Rows from block 7, named by matrix and row number. Rows with one number belong to one attention dimension. Each number is 500 + 50 x the weight over the matrix's rms, rounded and kept within 0 to 999. All counts start at 0. Numbers have three digits each.
# v: attention value (model.blocks.7.attn.v.weight, 128x128), inputs 0-127
# proj: attention output (model.blocks.7.attn.proj.weight, 128x128, transposed), outputs 0-127
v.32:513516490520530560483509509457536431520499524493463511473468509488470542513493484467501492491521526472502506498482490491471552472501521506518499492468473578521461513520426517543484524479512498505497557530493537504522503504503498483473507485526494477532457497503562488549518520473501554547450515441488513488521477457499446553497513500560527546503523497472543535542500498485508537553486
proj.32:482449497467443471562487500505477510500482509566434490560486492503441472497537516504494514484475477509439471537502494519514479497503481502480566491502559515464518489520469516483461495512542438445535521514512531567486469454497471484524481484535503513478502503528415523492548496519491470509569526539530491555511538561512499480527531568469501450530536492539512467468516505515466544457435
v.33:529517541526475542502551539487600584481599439533541475416538502558494470535542539519523502516487493481489538556485463398521472486523551524457552560529457532531470491542567535539529527509493405590555517496514446506540532536511535453482555464506432647434476560536447426593566483548503519489446563563478601467553504526548370593494541573571556546437456591539493539572440562497477422562510
proj.33:494409458448512486527506502528467459575440492508545484501489507462552496517524464541525498518523507571475538474514543545517550559534438504513504499473554486498496489516511483503523444533500628437486514543463554465457392499456548537505421549479609439590522516492548514476428488475507508467565448481515463511485538508471602471485482397451499453545515492506570460484496483491494546499552
v.34:541396560496462435478596529522571559457549339542501459367448527523495429540474494508516525633492489432495537419411455390553422466501470470382606521435492442447440467561530437440579387522477505410511493465460386367510508538469637379462574457471475544436560550492358405562399342577450488436455645510497582460668547497423460538546534497488515554429396579604436448604392581496390383531528
proj.34:453526439461548521437452540522395496581531543521604566513548481394657554502453504633442508513586564671513489490564549553465550550517424518531339571525464483554492487497564482582558567472487641538428494532497498555460457506560473552529377547508626472593474452493604497499469519438584452473498361462507435515335463572485494504468480398504492492482462557435608531431491493449583557553520
v.35:463448413457530489526387485583321411490324555423425527618512519445485522455498458481425496494524508548503451427502527639476512591479436503594454438484501434523498573450431462400451478460542596386467444592471611530401422389505380571595412591491626383554503493491549615357458547448521493508568359480531373540381504507453752322458468457422399443664562422381533438412609411518524586454510
proj.35:522673578624551499479483489431617588479601532501498505467490496573524502453440577434575442506459425373546523631539455418536414421444607481443481445600489467494529477493498473524525545511458348626460482420552405508591647540531552521432611408488358585456447564485518507535572537488481441476387580501497608415476493446561298637470454618545563537286403513490372559511509547463538399477526
v.36:502523501500494468491519501478546539494550489476484497447488539510456463487533558511492502518501474430512487465480475496495491437531503544518548456519519439486559445509508500522538462554515453495514492487510458441483504461474535518468539497510411535466491513524467508520491479539497469513526550515499511553566519536479479513464516557478531522517508485541433445536508473520472472494531
proj.36:457476481521537515489443530525468522513490510464520559525509474551524539485480483489503492478498551560537481520498468488482527572500457448528482514476473510521461529467519529525473515463510538550516495547471463562526490469481490446500455495508547505486496499520486468490532544519489554464420415517515495469467474487554520455526502505485443464500479472423505578514486485517462474507472
v.37:500496531471516520513465489500459484527424571482491530509512541476486528484536498528476540545475506562516529494535501539493566558497458484533495511474502540524465547468459492461515523540568569495531514531471556546442478479533503506555483485524531490535516489502491540506511526504524551538503469500514477555480501529500568450499522511472519536532519489458548507516566498501463582529486
proj.37:543559515544541465528505509469499436529501482549496521504498480513516509512478511489534468498543447458525528560506484486530414454496575457508505448542522505483526489515461467499491511510490443490457541509547485542565536491530495507480571499513431530452486564489541477513520468539482484466476556503502542465487497502533422582548424579503479499445490522486461509469464536451510436478497
v.38:514517547474505484567541498495529482508487483477481536412465469492467549494479469565545538499499566455547539480504483458523523498524435421432524497440450573506462444495484486472566473493523544458540570511439474477548498497476554413449503442498470451557511488519456440586494413516435530468419569458539530511605488502503445563552518541536550605401448472533527519600486551483449518543440
proj.38:482469415476467544453492480488462454489478483609570495467524512489443476543519481564450484542439486556420479496495526479503532425459469523525563553484541532448446517518470507504468530479565476451504530554524543558452449495494494484537471537531554513494508501475440534506500497480526519562506514526496517557417460564471531470530521460488512461584513564491568465478458518507480563507452
v.39:458546488549491533473458505463478460540518560480489517574526471492525534485501518462464434444491503508511485522532515571460564544482532484550457499528465538508530525472458562506461502446490492540480522514519530573500541444493430524496426498537507511495478498512559563418546588438492503488473440495505449502437498490534480457482506527489443458505535451456555529467518463487545522485480
proj.39:503456478464489486582510490487553522407445486496477461428484575572393471476555465481570501509432490415465520532484473469500454440463521491461566481488564478440511489536500511465482474578516451493535491504490510489528464488445552510514582481453463477498485526500403503508486473519510511543501538538474597528539500468503579498446482542521525503513475543513409453556507488528437521467529
v.40:552496544575485488491565491429626527472525450496522477346442533541486497467500545494547495551508500364541532478422472386562504410518503501415548485478489527487450448514491500500541460511457476483537516477454464412542522501447584388441598458509397509414535533489480412608466362539500529477454678428510582427664493469473357596527514527509556576421460491632469493639414525468449424528461
proj.40:486463449433497531518486489486399470517447454557492536553559431420473499528477443592470510462513559609441488504533518459482556551490392511554473567438479541494505488497473524522462525461578547485492501555496525583416441461542450484530415516539579491480481443541512497510514470469531518478518411582503440555433464603511531413516580466506463436586553495453591493446478479533485604532435
v.41:543488495575496453469562535486564573463592475517528461564538528546600467494517527476537533467566477451526461516455571468535408515540572560563521427570525440451598486508544492530506503478451462533458492478528428457532555579518469541458570499456461495460551481496581480475484497461544446520569559518488515510508523510505457553541498444468489449473501475520439474450461498490541456461535
proj.41:511521534469475564493468463551453514476397495426472516481467438461455517450501513538477497484528584555526486422559462504463611542520433461522443540429453487619460545415538492496483513493489523497592448496455525470479469527469490441530501497507501453484557497517511473470558525527497525503450449522511410504586448514480601459453516517533451501530489434493535500528560499616454544513490
v.42:571454598432448505482617481531680572547590381581498464240433595561450469497544538576612635672488480380482592381418412382602474350527422490391680538462521501496370485613515423481643403629487513446606595514462516380541502551444720412446657403460402521464582567498379369714450312634473510552469776441470683494769561446482442616454571573600671651442414554645477424694434580470355432615560
proj.42:511520497578574457520430589455306365602487560542518577630560348330611497509421477531354482480580588716518477591496578504484560627535495578557361537498461541518558445509507487554444544411521602483371442569529446651422423430682370478577324580641629526570473442542584511490481567443488521376514370541593336533270493671508369499685532495425387415534559509395672613374434457499600565506372
v.43:529480559608473494473648543430621599429615417595573462403499452500554485492463522476535515494467470416564534594444485315544438509514574496434552516529442520450525441520547482518549470484468443529450450398476363469589565574448544371430582452462389601386522486487462412575481338505493473437415661519489588455618484549510261643556545455508515512378399543650477514613328558485493379521457
proj.43:454368425320451571501497455589414472534391420506566475431517513459477482553552470616475538502488586625395441314508520580473625517520363486503484574415484494528423521493546541516476474511551589447598549533469618461399358518464523510516393548489633418569517437489516428486447486503539517514556387523444448560467478517433715366431533353512499494623519529493629404480557465536432611560522
v.44:544523520502488483521510444493522459503503511515469525462451509484498524487453450557531529523507500504472545539484543502507512432504509514504491509510493515465458510507445460489534528509446531487472512507482507472493474550515543501446509441453506421512503466484554498542438467495479515520493514448474498492522487407485485528568502463524491467471502482504534512487485515493507530492448
proj.44:528474556477440523515530507533476454491435516501449479559554435448406449497510511479499498439486484542446455523525515465482511584514517510498536469487491570508509509496454477481409483493552442459496493511560524522441525494544411466512530519577486525496524486496499516476541509489506510570495498517536442584515509643499457503559527610471499487573596522479528497469523512526486516489464
v.45:508609452545561567506480531416458419468449571510508523599568461418518613529503521436430430449474481529496470633460485529463642604520600479549364540445391589545485511434422529544464605423551530588482493537532554619508498391560322493592416604516594519563439468499635515418542614446521570482476388502552407479315384463561427501574492464500479461555576523461555582380495467529611577470402
proj.45:498371514451381457532511426506552566494514471531462455466424533618403418518496457535554551491484481471406491457553511413497377408490458515469690479530645490408485552582483512523437413554449380450569593518501530464523518568468586518449590391507440452436532550498385501588511493513497466583617559495435631477618584476478585507449477566509533510521533505551441390595548546469439469504563
v.46:552485584522466545475515545422537486495535426517521470408455474469501523518464457501478444485498463511478482550507449417470476510514588389408508583503445588482443482514503522507473518494462475505498502472496450504504503474493495382518509474475463592468471514476419421591519488494451521438416473493492528447506429534504350540517453491464553507395440548587500541528456540472462444520517
proj.46:479410429399496457470517472551492478560483463530564477481530566482543486543554508547481561539546491559462521416507557526504501502550431549532556483510534433518493493568518483528524436576518588499515543546488563467469395543491533569434452518435568412536504483471548488462384458504527466521615522459476454539522559471443629439466494378526514460578527512478566410453475458450511520502511
v.47:548471492449533485515459527573426486478434503474490544670552485504551493538505466507449454499529518661493465517569530633490510541531478506591425532513577487516547571467552521510447580473513524521538463530529582521439508530561455603580448568492641505569488543512581551380503628446565504508589310546542456516350521491531712416518465476479423430576549462439496515374602492545585572472544
proj.47:504592579589519498489537475516563523485549538408499510493470541535529502442504565468558489501546415388559540506542492465529473525505597485478492453592471458577542498505533434488572514514398498541407485437513439428580581543506517524451586457460397473454576520442555518503476486554496456544465596455513536457574517432499380604440402543492525549425453489508406514544515523494539408492591
v.48:501456509467473516500520491526478505480507473503494489515496484515504486495451480485517486487494508539485500511531496512502471500500539425501524538496477486477479506519531490494510512498459514464494475484502492528511489544509500493507492480452544526490509509471482464487497481492468491497489447513476521484487512517492538493482454457503478510497470532495478510476506498470524457491524
proj.48:498505508514510481482513503506524481554497502485502480494502489454540491519523502529482509518559461513499503488486512519460507505513480525469475470521512452547498475506506469478537491503480529489475481508513511445489486504507525560496475538491524482532539495489520528480451520497496446493520504467526450494477540487475504508489496485497520488491473472522521469478513512526490480483523
v.49:513479519408465532469578433496564549492540404556498485335506497522460495514453502586576588598446484471428576494445442326534518423463460477397554565476500501493425446558512445509577467548465527491543503454494487456535485550451619383493594400441477514467563536505398402651468387558465519491443600485502614451626470433455420594565523491574537564427454552580462448591413537490470474564464
proj.49:509494506553496487483489525535422407532512512567536491573483400410547489525477482483412497492585567613469522503497570496443499584547454545528452520483480611512550522545513484515478501470508563429416511568569513523415491461633437474552399592565598520537515473524570496541475498440484495479538432443533394540384516571507399504594534500458486457549528523472639568448494482419565556533469
v.50:460506538587474513470450508505533548539629482495542427513480537576498446505518514467468423425558467452493505494539530558458451402526571500517565512621537475432554539509571589524471482575416402561513495480522461485490559502499515552424479530527391547428475469494462505479551551487498479545581482501444493464520586491524460489405486512481488451465491499535466459475545477397536401461579
proj.50:495505452437528452516553511477519499450415507406454540519546556513543517442558534436532492548406557463551525497431465539486523539506465555543428450413464413572513465450467495457484486468571602497525404482441517441473412449452497472537558489448534467539512524519524497393470468517502493457474504501492469504524481454504585464495465474465470493547510430462484553512481433586426530488429
v.51:507482476519487455488533504519565551496581508488492475467476567558465413446537542494505529521546490401520529428468522478529429433509524591526575421569533424469542480532498461468510456529459415491487520479498455416465510519453591543446569476498376496416481516485503517533484466502499486529520637479477530471609550496469471526435489544539532497512467451524404470583520501474482416476525
proj.51:499518525506518524510468507459472526504441490475468527540533424486519562481489492475525457462429557554562468552504428513513599619485464445503397517429441521540477484405507550492484529476537539547526399517471479542502469490479447429563447499537503502553512474527478455449570546497518514433393410583510458527475436547577533446546557512443438486497508450462574536437461482620458558510480
v.52:499382437450499379519495469562497514488478478474446452504485521522507399481503511526539563583503497429524503393465539552523424419485414581539537409486594357464539483488522432430568436505493519387521503503474470357461453537433584571453542513496499400508544550516490526457426438497508416557611559464491483551596579445414655409445514447476478471556500431456430412506512479500460470452570
proj.52:504670577611581571481429535469456516468510575434501577536528438457532555426435544455442437455520506544569483578490436449492543594471551434505358540519394516553505497433494524539487585427502476578436443488512427580515581462565398421554475497577478576470494451498543527476593570518485564445361403534524443469444443560571340557509471601463456514408448503489480608493513510553563462500457
v.53:481461544477456428535521452483542519519490476546486466418424526501508490462479501566563599556466488414487527443470517420548479446486407535436551444484513495474481453529479432469524406565513531417468513496477470412484467526467573435422569429499451420489549513484415495572449364511475494505453628469496506526646516506455439533529541486510547529467456464563529459605460515497391494512505
proj.53:506548479486519574506477537518435448500476521522532547511572415427465533532502495490487458464471536564504522513501477498479547540471527473497467544489458562472503488480490527524476531467561498517541492514514527597476521472503437457535425535544516573484427453509570463506556484479523520482470454534519461549404448573525458497546538492510487501518542572469537546430447484437589564525446
v.54:478536576417475568501471459444533493532518489488488539403498509558435524508509509597564564533475507481468552490494462413526581469506431497485517524513505570545431489540494463527529500531492551502568566527525535477513456488496594457472555453514466459506513553512436498635510515530483569536483539470515594492605518481502450571514503533590562582458510505524490496590512507493447529565488
proj.54:560481461543489487502491509500454452522504507599503489535478436443508516500502474459481504508502508547480515557469534498519494533511529511490533509482535558467523480508423514461484530490548438454456482553523533577517506465532458444561448553538541569472527500496501501483524485482514501471509498530547439509450488558536435518614577554434484457536552527491605498449429517478536542491448
v.55:405496441400465502516459424557490456577468579448441534445479574516377492455563493560569565478502520460472509402490497543485495434481387570514513425499568487544470504507443485524513421560517488430529552538497539470461414470440534585460485424520438392550469513524443576581507479533489483604543541429433524590612501493465555479390546597524574564545495389437501422591590424465418582514537
proj.55:549571547613581507505443594426536456469543555524474510557516441556480535494463530342446434470417527472545487627439447492519486513474614511503543478454427558446550463466439561458454556447546440530475485489458437659534569398542426419538465511580447592454449474525444447481578573506412587418395525556578440480419477556594357503661553562454424492496575488438519647466453521509480469432346
v.56:427584513506521513533503502410498456533500535484561504412503450483461510494513546492500488464428487423499532524506493431472531560485507497467515480469433573526506441476476477509528505501545476588465533484506457517530495432510460435436535484553417513487451484495452488557560493536477512485402584534528501506488453546530278586543472539492589565418483505505500555546499539487456483509496
proj.56:510373427398479524484508465499533533484478438583481493429444518538438524582544412518509522511471547553460478452463514496537487413460424434503609558452572515389412540519436586486480449512571497422628557582481562541504430514395536485510456509469571493489498510522391489515478486484473550517580488513420543536555487464458715423501561400505484483596539510499537404538426473479439576486483
v.57:437468403506476481503468523596438521503479603463510479675533584525540403473583506444493443432545478515500441474534576639492457534477522632611447418583583407509627537490541538500414484485507439526485433505534541482407506502541417658523474575503502472495481485499574624371542614460567412548653402531488408543425552521497632375402465507434441397640556422435446485403623437485581506401594
proj.57:516617602563570512489481492440581599410507476356464497447489473554442566466482531396551461490448515348596562533489393487492493529465536432480493475467403452530527487420554560501545519487422538587559437401452439471582551467406530474487564465487423543485490520526461449495525514531440555460363521505511552455567461430540483535444523528514474567393451401484370582581495469612449450455501
v.58:502507477521535527514474524531508452517473526493466526531509518472480437466519522476433453516507513526542505495471503574476543511493545519563508466494537481529482530461452521495519488506558501468489469545511500555465478432514430531527468522558540470508496478526522526465497496522528505510490487536536448549492495497454540421488490498468436503534519516487509470452528449503523559493506
proj.58:492487499557492491485512473435519545505523526476462520484500459590500515529445488489533484446475478461464504515529521455540432451492487492506507506491495519483506494541532501526486503464451478538452524491469482486560544495548537524480524465478479522490480540510473525536521555497452509496484493483453582421454527455551487536514480502487527510503453457468467580555527518494491452510529
v.59:535438515453496500532469478539454509505432440524468464472463566518514514512525482553517558555495479506480514459480461517513555498486436457454476486470523476527453520498498463461507500497502544425560453497497555466509470508500531498544565506483525475544580547476482460526433473530520495521536538466440513513550519475491587434519502457464504506522491524549520437549478449485470472503500
proj.59:548604504580527455415463524493510483547574566493525570568522413443587492445409528490441495511556543530552518553524512430522467551533556582536452493569435493514580473534484444553500514488445494584388492495522428498457595515632471487481453509537472547457469445493596504521529498463482516433474470439581443442409495533517292578564491536517478492460508506462495569468506529461628486536454
v.60:524417540481464462468588447515609539471549423521499473376473516557539458470495483570615610544496466448497528489465492324596394430500442537455501490525554441467444427561529428521555416498451511467538495452485481409528480588442549441428613431426445442453583521493474435553427387497493455515554657429468614461675523427477447582510492435545522503448431486583448448584383529492467465478495
proj.60:528506544543502582513499509512377410536411516501489496584538389389440494482482492506389482476559578571484507458467513528484625586538496475528451552433391558548509515451503494494450574423543498444477485543511559539422489475582412483578390581603560522519547445500569479500534472475483540451432419543552359515407471632482447479538559514461456470546570495481607504427544510550520524574429
v.61:520453478440506541474451467521459396523456482495454502496505477463473492534457451500459514563459515575452478479499504507466543550453471484507481559470513513513397541546434523467509522493544588457528504558514561558503459470513486508561454489503611469541493491487459529490507511517513548486452412514490481512409461470470592434506474431533472480566521562423526466465507462546496567537467
proj.61:474551527587507486470503529489510528536596538529493486549487521543550512472493587468529460473541414485478559555518526511507415487551567555480501430587535547506573507551523443533511492546435438508409507437543455485514542489578482547468524481482454562521465521510560487548450549456459441492563553406520513455451553486536338609546472623490552520438501518504512534479526559381572434501537
v.62:487509516467498535508440478481460439532460496467448536467487502475433550519473465526488539544492527511487524460446490475477616493486480506490471481475445568496425514523406471482497482489500547436512549544500552515501453472506523468493496467542499406512481505495505515575504538488494539530449518437469501485536463440474482514568540493562528519480499492472553480503479479505482532566432
proj.62:533510488513446487517486482486503513494523571588504518534482453518507461485516514504504510498485479522442486570532504454537456485488510540480551466528573563465530507533421473515462507518565426495468509518541491559499548504543488448546519458512497556471510517526463498520550483483484500510543515515544504506459511565525420550571495595462498481516556555493526500485522550445530556479457
v.63:456534497551512548455464542445472493468496528508520520543555430502548562533497505467467411447459530548472464555499486496452577567485555479479423519500434524502505505490484524524449556448492491584509448469493487576508536474541429437541491529509523569468475487510482484458562580448531554431473399531503491423393448528556417510539462492482472446455512542499505530445477474480548522486472
proj.63:522454459414495455511556450503545508478496443541516445429456584532465468488517480492537539541503473452462527465504515493520457432504443468517566525486568486515501532531528508491546474558504497460512570525501549409483483512450535532477569482449474464516494534485526499516453417528493448577560592435443569509611515401462605508413495479552572515553490472549470431540487524457431504507520
v.64:634555455537502492491432509604483486525420591470477487570522563461481535497481573550455508559542505494487533430483460522446541520494570499478429500502516462599494532492506504510515511462584554508469490538534503469477530574533478542545504474546567504558550506476663490476484444552646498527486459527460503522494519575551500467510592534520548491580460530438478424495555467591531490554535
proj.64:529400532448440502588555470460551495525444563551478571512459525461536532505554448550471513473459504466510525465533469585562404420551473434488630473520517531473526561488512466463461486519413462426503549531565581498469487591432575525489462453506487408498538506458466529454484511523468501523572599484587493557577502501457589446554520500527410547542501480528451484568504511524512551516512
v.65:531522522487561531492498525546460490441459536455508554550541526479494502498501468481441501546511534551513460467525499595474559491466472519524459505442558520509450496476516494487491564485550508464487480558495544489473517493579486571524509577485548502512481533463563496433520537475505509496515454471553484501412492451529654460461452479510491474579488556458475515407557506533515544488488
proj.65:532425433481482482515521513456480523464489420523465502505479498519499458492498553518541474482421498482492514464425501444546494467547469458469562491472458522494537506505581452547488469482499461524517445452508469499519464550435528409524536479487470472441451510529442479496541474502456510435466575543456498505559440494471507445543554478460432498454538423560482461548463536468472468494468
v.66:533494487489474468479526465553431474493434484506526518514489501513532527490465481563500466442542516569429491423529547507521451497503428515477516492493509501501501542487539436508485554508490507458476446465544523485514530572551509521489495485428570477502466511448554472460494478467510474525522436448499464452428476452506567470496501487459494475530466523462512492449545504429559484479559
proj.66:508430544426548499501497501538466524513482431475460526537497456541445426526532476481525615545534496505518522460458507426518536500535475504505556496468518498532512448540472455464521490462515517422486445466485519519492478512524469455501541527445466492407547545506479481521484462540436508490505596497465455482559531462431523475530511449456417454559556520531522516495524499489504518506415
v.67:488519521506522491458521513502450477488526512477553505525509523523524483537507449478495455464509476523482478507538516546518515515519496556606477445561499520477556512497489465547493568507455484606488507516517516521512503472525495566444475555429501494492452497467566545461503550446459508532541461458499446509421493388510554493464394463495447464506530495467481551438469507392583480436513
proj.67:556498468491554513475461507516405458542463368433456505448465435545443430479445527502550464500504568510501504478442492424486607575535474479425490496410467474528473446510475500547506508457496514489535417486486551517541433434512480398576473592492499525451489520509401415541518499484444532416417449556430489495489455487502486475518525481388397435487541506546565459519451447530453509534475
v.68:441485455481479522504549522506539558430564453525521448437471529596503454561527471452590510499453457430542461570526499486583402509513522532516530461575547456419614436531521542482540441495484449572521478451468478483517533494431529449444548491471401500444436524514446509481488483500461492557538559555516521452563519473444502525463457510488471523486595447553443480547472524492491515437507
proj.68:504598576576510521464474474520484511499511518431519532559518411500419510433470450464448482469540506492546509480577476449448520581494561494519452515466392488561494488396565534541474573448468446524536504515484494461486562473531408509490481500560474531452531485514503483573567534447517541501447444486509524459467525477552436529438467526540512479491444464502465552475575510590550493511527
v.69:566483478493518501500435488498542496492497528509446502470499529468501483504497540503472513574525510493532538497450470458520541457516502496497491533468501481535472519524498490505501509525511522441485516534488560494470461531493499480536536494550518499514515528466535481505446460511519511509493493468498497485529509482508492519507509502561516504537459518508496480512510522552480484516497
proj.69:482501519457455511530543484493536497516476521516517516522514519538521563476529506546510532473483463477470521473516519544539447485480508516497567452557530542498529545481527447486487494513519482508490535474508515484511533546500519553464531459469467479482528466512525517498532525530513462522518582500520527502568506514533494506532515503438503537509508512488502509504485515464528496510503
v.70:490439545484505502478523479519422456584486467522507535488501440444579531501453517565484434446533510568417506456522518493480536479509508446452480542459435552531433529469496443558492526483498540475490521479528501568542507545545530485500404512464568525549536435502498472529498482462505467455458447470440500486412528518532430483517516485467515498464452586455613517497459486438554477558515
proj.70:480481482468521430511491517496496455560530492566495467447468553529572525537519468429487599593549520525470532482464576544544475503514426570502509524526569483481497503603436474417547442598454564377402493507551523483489422495567490532549478549447565482577497563466518546504433482553454493509609544420502455485533531490421551550557529476480460495544537595534563483474451448401513519517498
v.71:522521529492506473511500472613386427544452591479478572623548513432551509476460546561463536484616539523496489396544537601499552589516445561560389479580476446514532540516510480505488537440499568466466435450570511489482553564598459602555459554430576438552513426439687531446428521507584475572543454451503416514428514466466558504506498508499494471553507533429501480381621436472608548505549
proj.71:612366524397501529532471474526461513488435382510415497496436451458422450553470435575497559515453505601516477418394412470530548357568380394521588533388498565512449464499510470535464563399525515442615441523503643535557443589403534395496445578514516470482599575477353486521515447517368489413521517573436450569544424515423629360534610401492343492615525473592536403546421550554426555566372
v.72:525461434537436423494436485424558501517459520499437455441513536485444468446532501510516539568517453370484495504386427469452543430480502532503453508476447453526417480459492473456502472448520517498504569540458487460468469431445475498468483507544488486526581496484474495546510393532540510492415516499465545522550454502527366518470548524548543541462443437473410437509436459543431420518467
proj.72:487510580505481530496519423485531506567494590503501554506466502461543580498457521522480449452519529523472518528565474538505501495513508478490526487504552545473493560465479517488474481561479511528502525528521510503528482529505530545531510464496485480559508454482585514515483568503529509542539498441510519469490524475529513546519482542543534496480500469473496485544486473475560529491520
v.73:520509530515529456513521487482489484529487474545518503485509463449537515505466490482498483468517440522461530549478555484512519461500529474495535519470454543492463480456475493552488519551514521514477529526536500547481473479523486482474490540457529515531524490525504485570463456475462534430465500462470484503440519528543415504523549485500554462469499556520570579477437553464502477524451
proj.73:462526430504548515481488529513494408580554487523523486390498518567511498567530499479509518530514550503490533505513534503485498555469499534478494504503578492453497489589419502481569468593513573467485476517490491523491476474542518559540443531497557558523445472469470492501490498512442495517532480450487523475508497466498517564490474522431522518471498547468559476518456468406521503494573
v.74:475549512445550516509529481577416493372488465448527534566493536507512471528495410487469464427474526564556450502571570587509500575525468508589502438498534490470576529489526473506500572490474463496475417504529562503470499513575450629526521572410515492460395485451555548373521569430442498526526404457547394493364490389461721432466397443449385433511566510494484526399541483443593572408506
proj.74:567447444522525511458474518580394552474446344421456490483505317547392376480442541452564479489525504500498516433432435373487611506536449447440538507370438545566556405477560500583506546380511421502569310441453519499586544473453504292495469580496442548345491582509398401500547430479439467386431524600411517477529413508490441449471554456465388439523516508595498488505507567543439447540469
v.75:475551482521509448497493486501437447492492546456531501526535528480493476470545482480489523498505516465540465496460507567493515562498491593621414408553495424483525509468476478527505559447513557541489451520508535473462524449528419640502475601438508444514527466470588557427497547487539525550547465473512424526415472394502551483482413458471462450506538471415407492382492433456564564425492
proj.75:596449479498546530443450491511422538479450374457424498464448393463439454482380514510528383459486532544489509479463430418472580416550432397419539562367433575504450451458530543582472519423466438531581417498504546527577428476414568317525444572503485510470460539492361412556522517486454509371425431572401503510490374482490519444531600467495386445471483498569510445531429473537447465530463
v.76:474427454476461492473577523474504563377456353539536444409453470565457465518473442455511456471372423479465468498499494442514398445454436397398638486397513482424492437501519461422519463535471432445491424463444436464503478491476516405458519436460420528387431540530302430457529428428400473441490550491452547428511481495437513400480464444407461480485493488535531519523417577446410423489452
proj.76:407628555544581492487498502509534539455626574461573533541531505578531474466524468439513531565585505441568545548561553442527440609477556610566457483575511469551579473477540468490573467525499475515359514462465352473431572487616457550464585426493411578429442513526617548542541485480524483547479516400561519332526610454494415623426394555500570522394492450492449564454621558475561494457566
v.77:502483512509477500480471509559473468561511567491479534526509519482555529491500510529578527522571540527479546493476472533513522480528552574517443517563506514524502561497517498552486510463482538533489537502560529487500528560532495592507481507474509495597544497478621530486512537505537485553515440474474510502494541471522479538454504500542482468526466486445466481530538413467582493510585
proj.77:541410544446474520525502483475475476519398454465408481504520476462466466514508519525494521476503497496481464460454501504474572478533441490534539518446481513534479489512501473479444506458498544436554442519520589554518440499447506440544500551487549415500553505485433501498493482545475493475507552511476436560502457526472584432556565487509429487574549511524514454478483464537432535488424
v.78:508519490526496489538488507512554537503553552512456478486514517533474487530534516494546581553494519419544495538482465502514498494513540595544479481522507463502530468526512531453524471511489510527519549512498522476513556512474486536493528508558461512551556506510537516523523439523558522547491556536514515505589539514517498573490530550568520529547511464507438464548488475579477535501506
proj.78:543516546532449548492533476469524500492473529487491536514511465471450529494474499541457415416525485497472499510562464504473488451493537456519488506512457513527463541428567561584465552428493490545533518529522525515484525517468505502501498483510496456507537451512503500523514559497537528508494486534505556553458464508544508485503513490519500511494490454490478498497519498558545515513515
v.79:508454494487480488509495478499538498542549515516454491436492501519487491502511547536559575560512505457471518487463500459529506463510502542472527520504523482497476471507495513507537475506531547493543542511475496470523488554472523468472526472493501477535566510546520482558500462554515508526481536522482544531611536527491474560493558536577566522494503469483485461557457487558460536511488
proj.79:519512576501454478502496480445537500524484581517491528553516531478522573495529473496467520420476458490496473520514505500507523472517518492540505497530508538509465549472470515486445526505489506514495571544518519529491517513506491536486527489506510450517515467455518535526542521496547530542519526480515520494482495497517454494537496469493518513527483495524484522485520494507537513507478
v.80:551485479599430425481382479456497479563445612466440472508472471428444480446461555540463496505524508451505502465452423489392546459497546558455360477542436444545467480468453512493466493420458524499483466431490421490503542502472455503477421475533475459548570421425602491521456407537626463467467469456404470477521470572514351542512588579531516460476452475408419390464469347536545446526465
proj.80:496439529379438527499481416528504481527428507560483550503469583422614568509515455520429491456484503538414455475527458610497480388520460451514502517466518543448415567438453508468455468504459522462549612627548625506433412529450583551533459514528571378596517443487489537487426571516538521563546503499547487585458463491457620415544510486572471535550490516519533446590483464552473541514509
v.81:485545494563493519454445521481460448503457606462462485569528480394467515490496504458440393477507501448502505499518477561396572517431558520529378500501413509506497518452484517465439511449463500524463486463500495560434493400487434564532407511527529495547472436442571494449531531474564509489457393478471453481407475514543447465482501521510469456500453505440483516413506382523542482490517
proj.81:570405446481457475522501489522424473564420419517463476439420531433500515538464523537467444500458497551453463478461453541473467413533468457446496480454529465472456513494490536555474462486500541503589480517506566482477401488417529485543416583516538476611505486528411516459381538525477466459554448542508452594476468563439621448496524476528450483531544502483523413532462477511441512500465
v.82:462517529477565524498534504543443524463478470471510548516489468518544545514503497507482479423493549585513448498571521532537485561499485451495482484485468524472525510515503525514465531503524486475525423451505495565536482536537475483508470524448484518492407495489447500440499528473424450451520476502513454502428497511477593454506460496461448512457514510523546582438538535461477569465495
proj.82:532486439493546487467471544543425518515527426510544427517509497482497430508498526478515486578494478504522506474463492476520498513500508499469470504512495497511500478511535490536558508473472457527519497494469484447473495502496507443491504537481519566437466549491500511516479496499508485462504480527482461451534489465457472530494475465465453516463505538519517446471513521435498426520501
v.83:484496507447507486472533455531515454524535486489508492480500517498543473490499449505484517476534480495463465499497561477535466499505465531517481515506508507500470490518521506510496514508475505484451509507527551476486473460509483510492491533454510492502442484473511493499468475487475489473500492446509486484460513453514517517509499460550518487494469505531530509455449505479532495476466
proj.83:522508496497498462498491515501425466499464482502489517521492467485476483517478488530536532531499564521521537468490507483497585511484501474490525511463496516507516504486471456502511497522535570514513427486484481526531496516539480456521498564481488498497537527493498487515530470525466500523477511497480476514542449496462477500502483485444473491493547518519532481534496531462494512559485
v.84:510499458548410446511440481500538476511479593471442460494481488484451481468488511502533564513495465397510511482444445494454472487501470575493425453535511447503522466507499520470484452458486519513467486458518483443427575500494462556474472486523506459539533444455580500489450417509576472543494513485501524468515511527492405556486538550535505489517460435431404435502530405543518469521490
proj.84:523466559452438539506500467513505503460438521504469561534509528429488552526505475587436500444506530531470463497525466538458525425503499435523501508500473535500443551433515517503430521475469529491571558540513537552486465551427519473507518464513472449529583459512504525494504578527515532521546494553523493573498448520479628420503526481569489501520516460486479501521521502566490543481437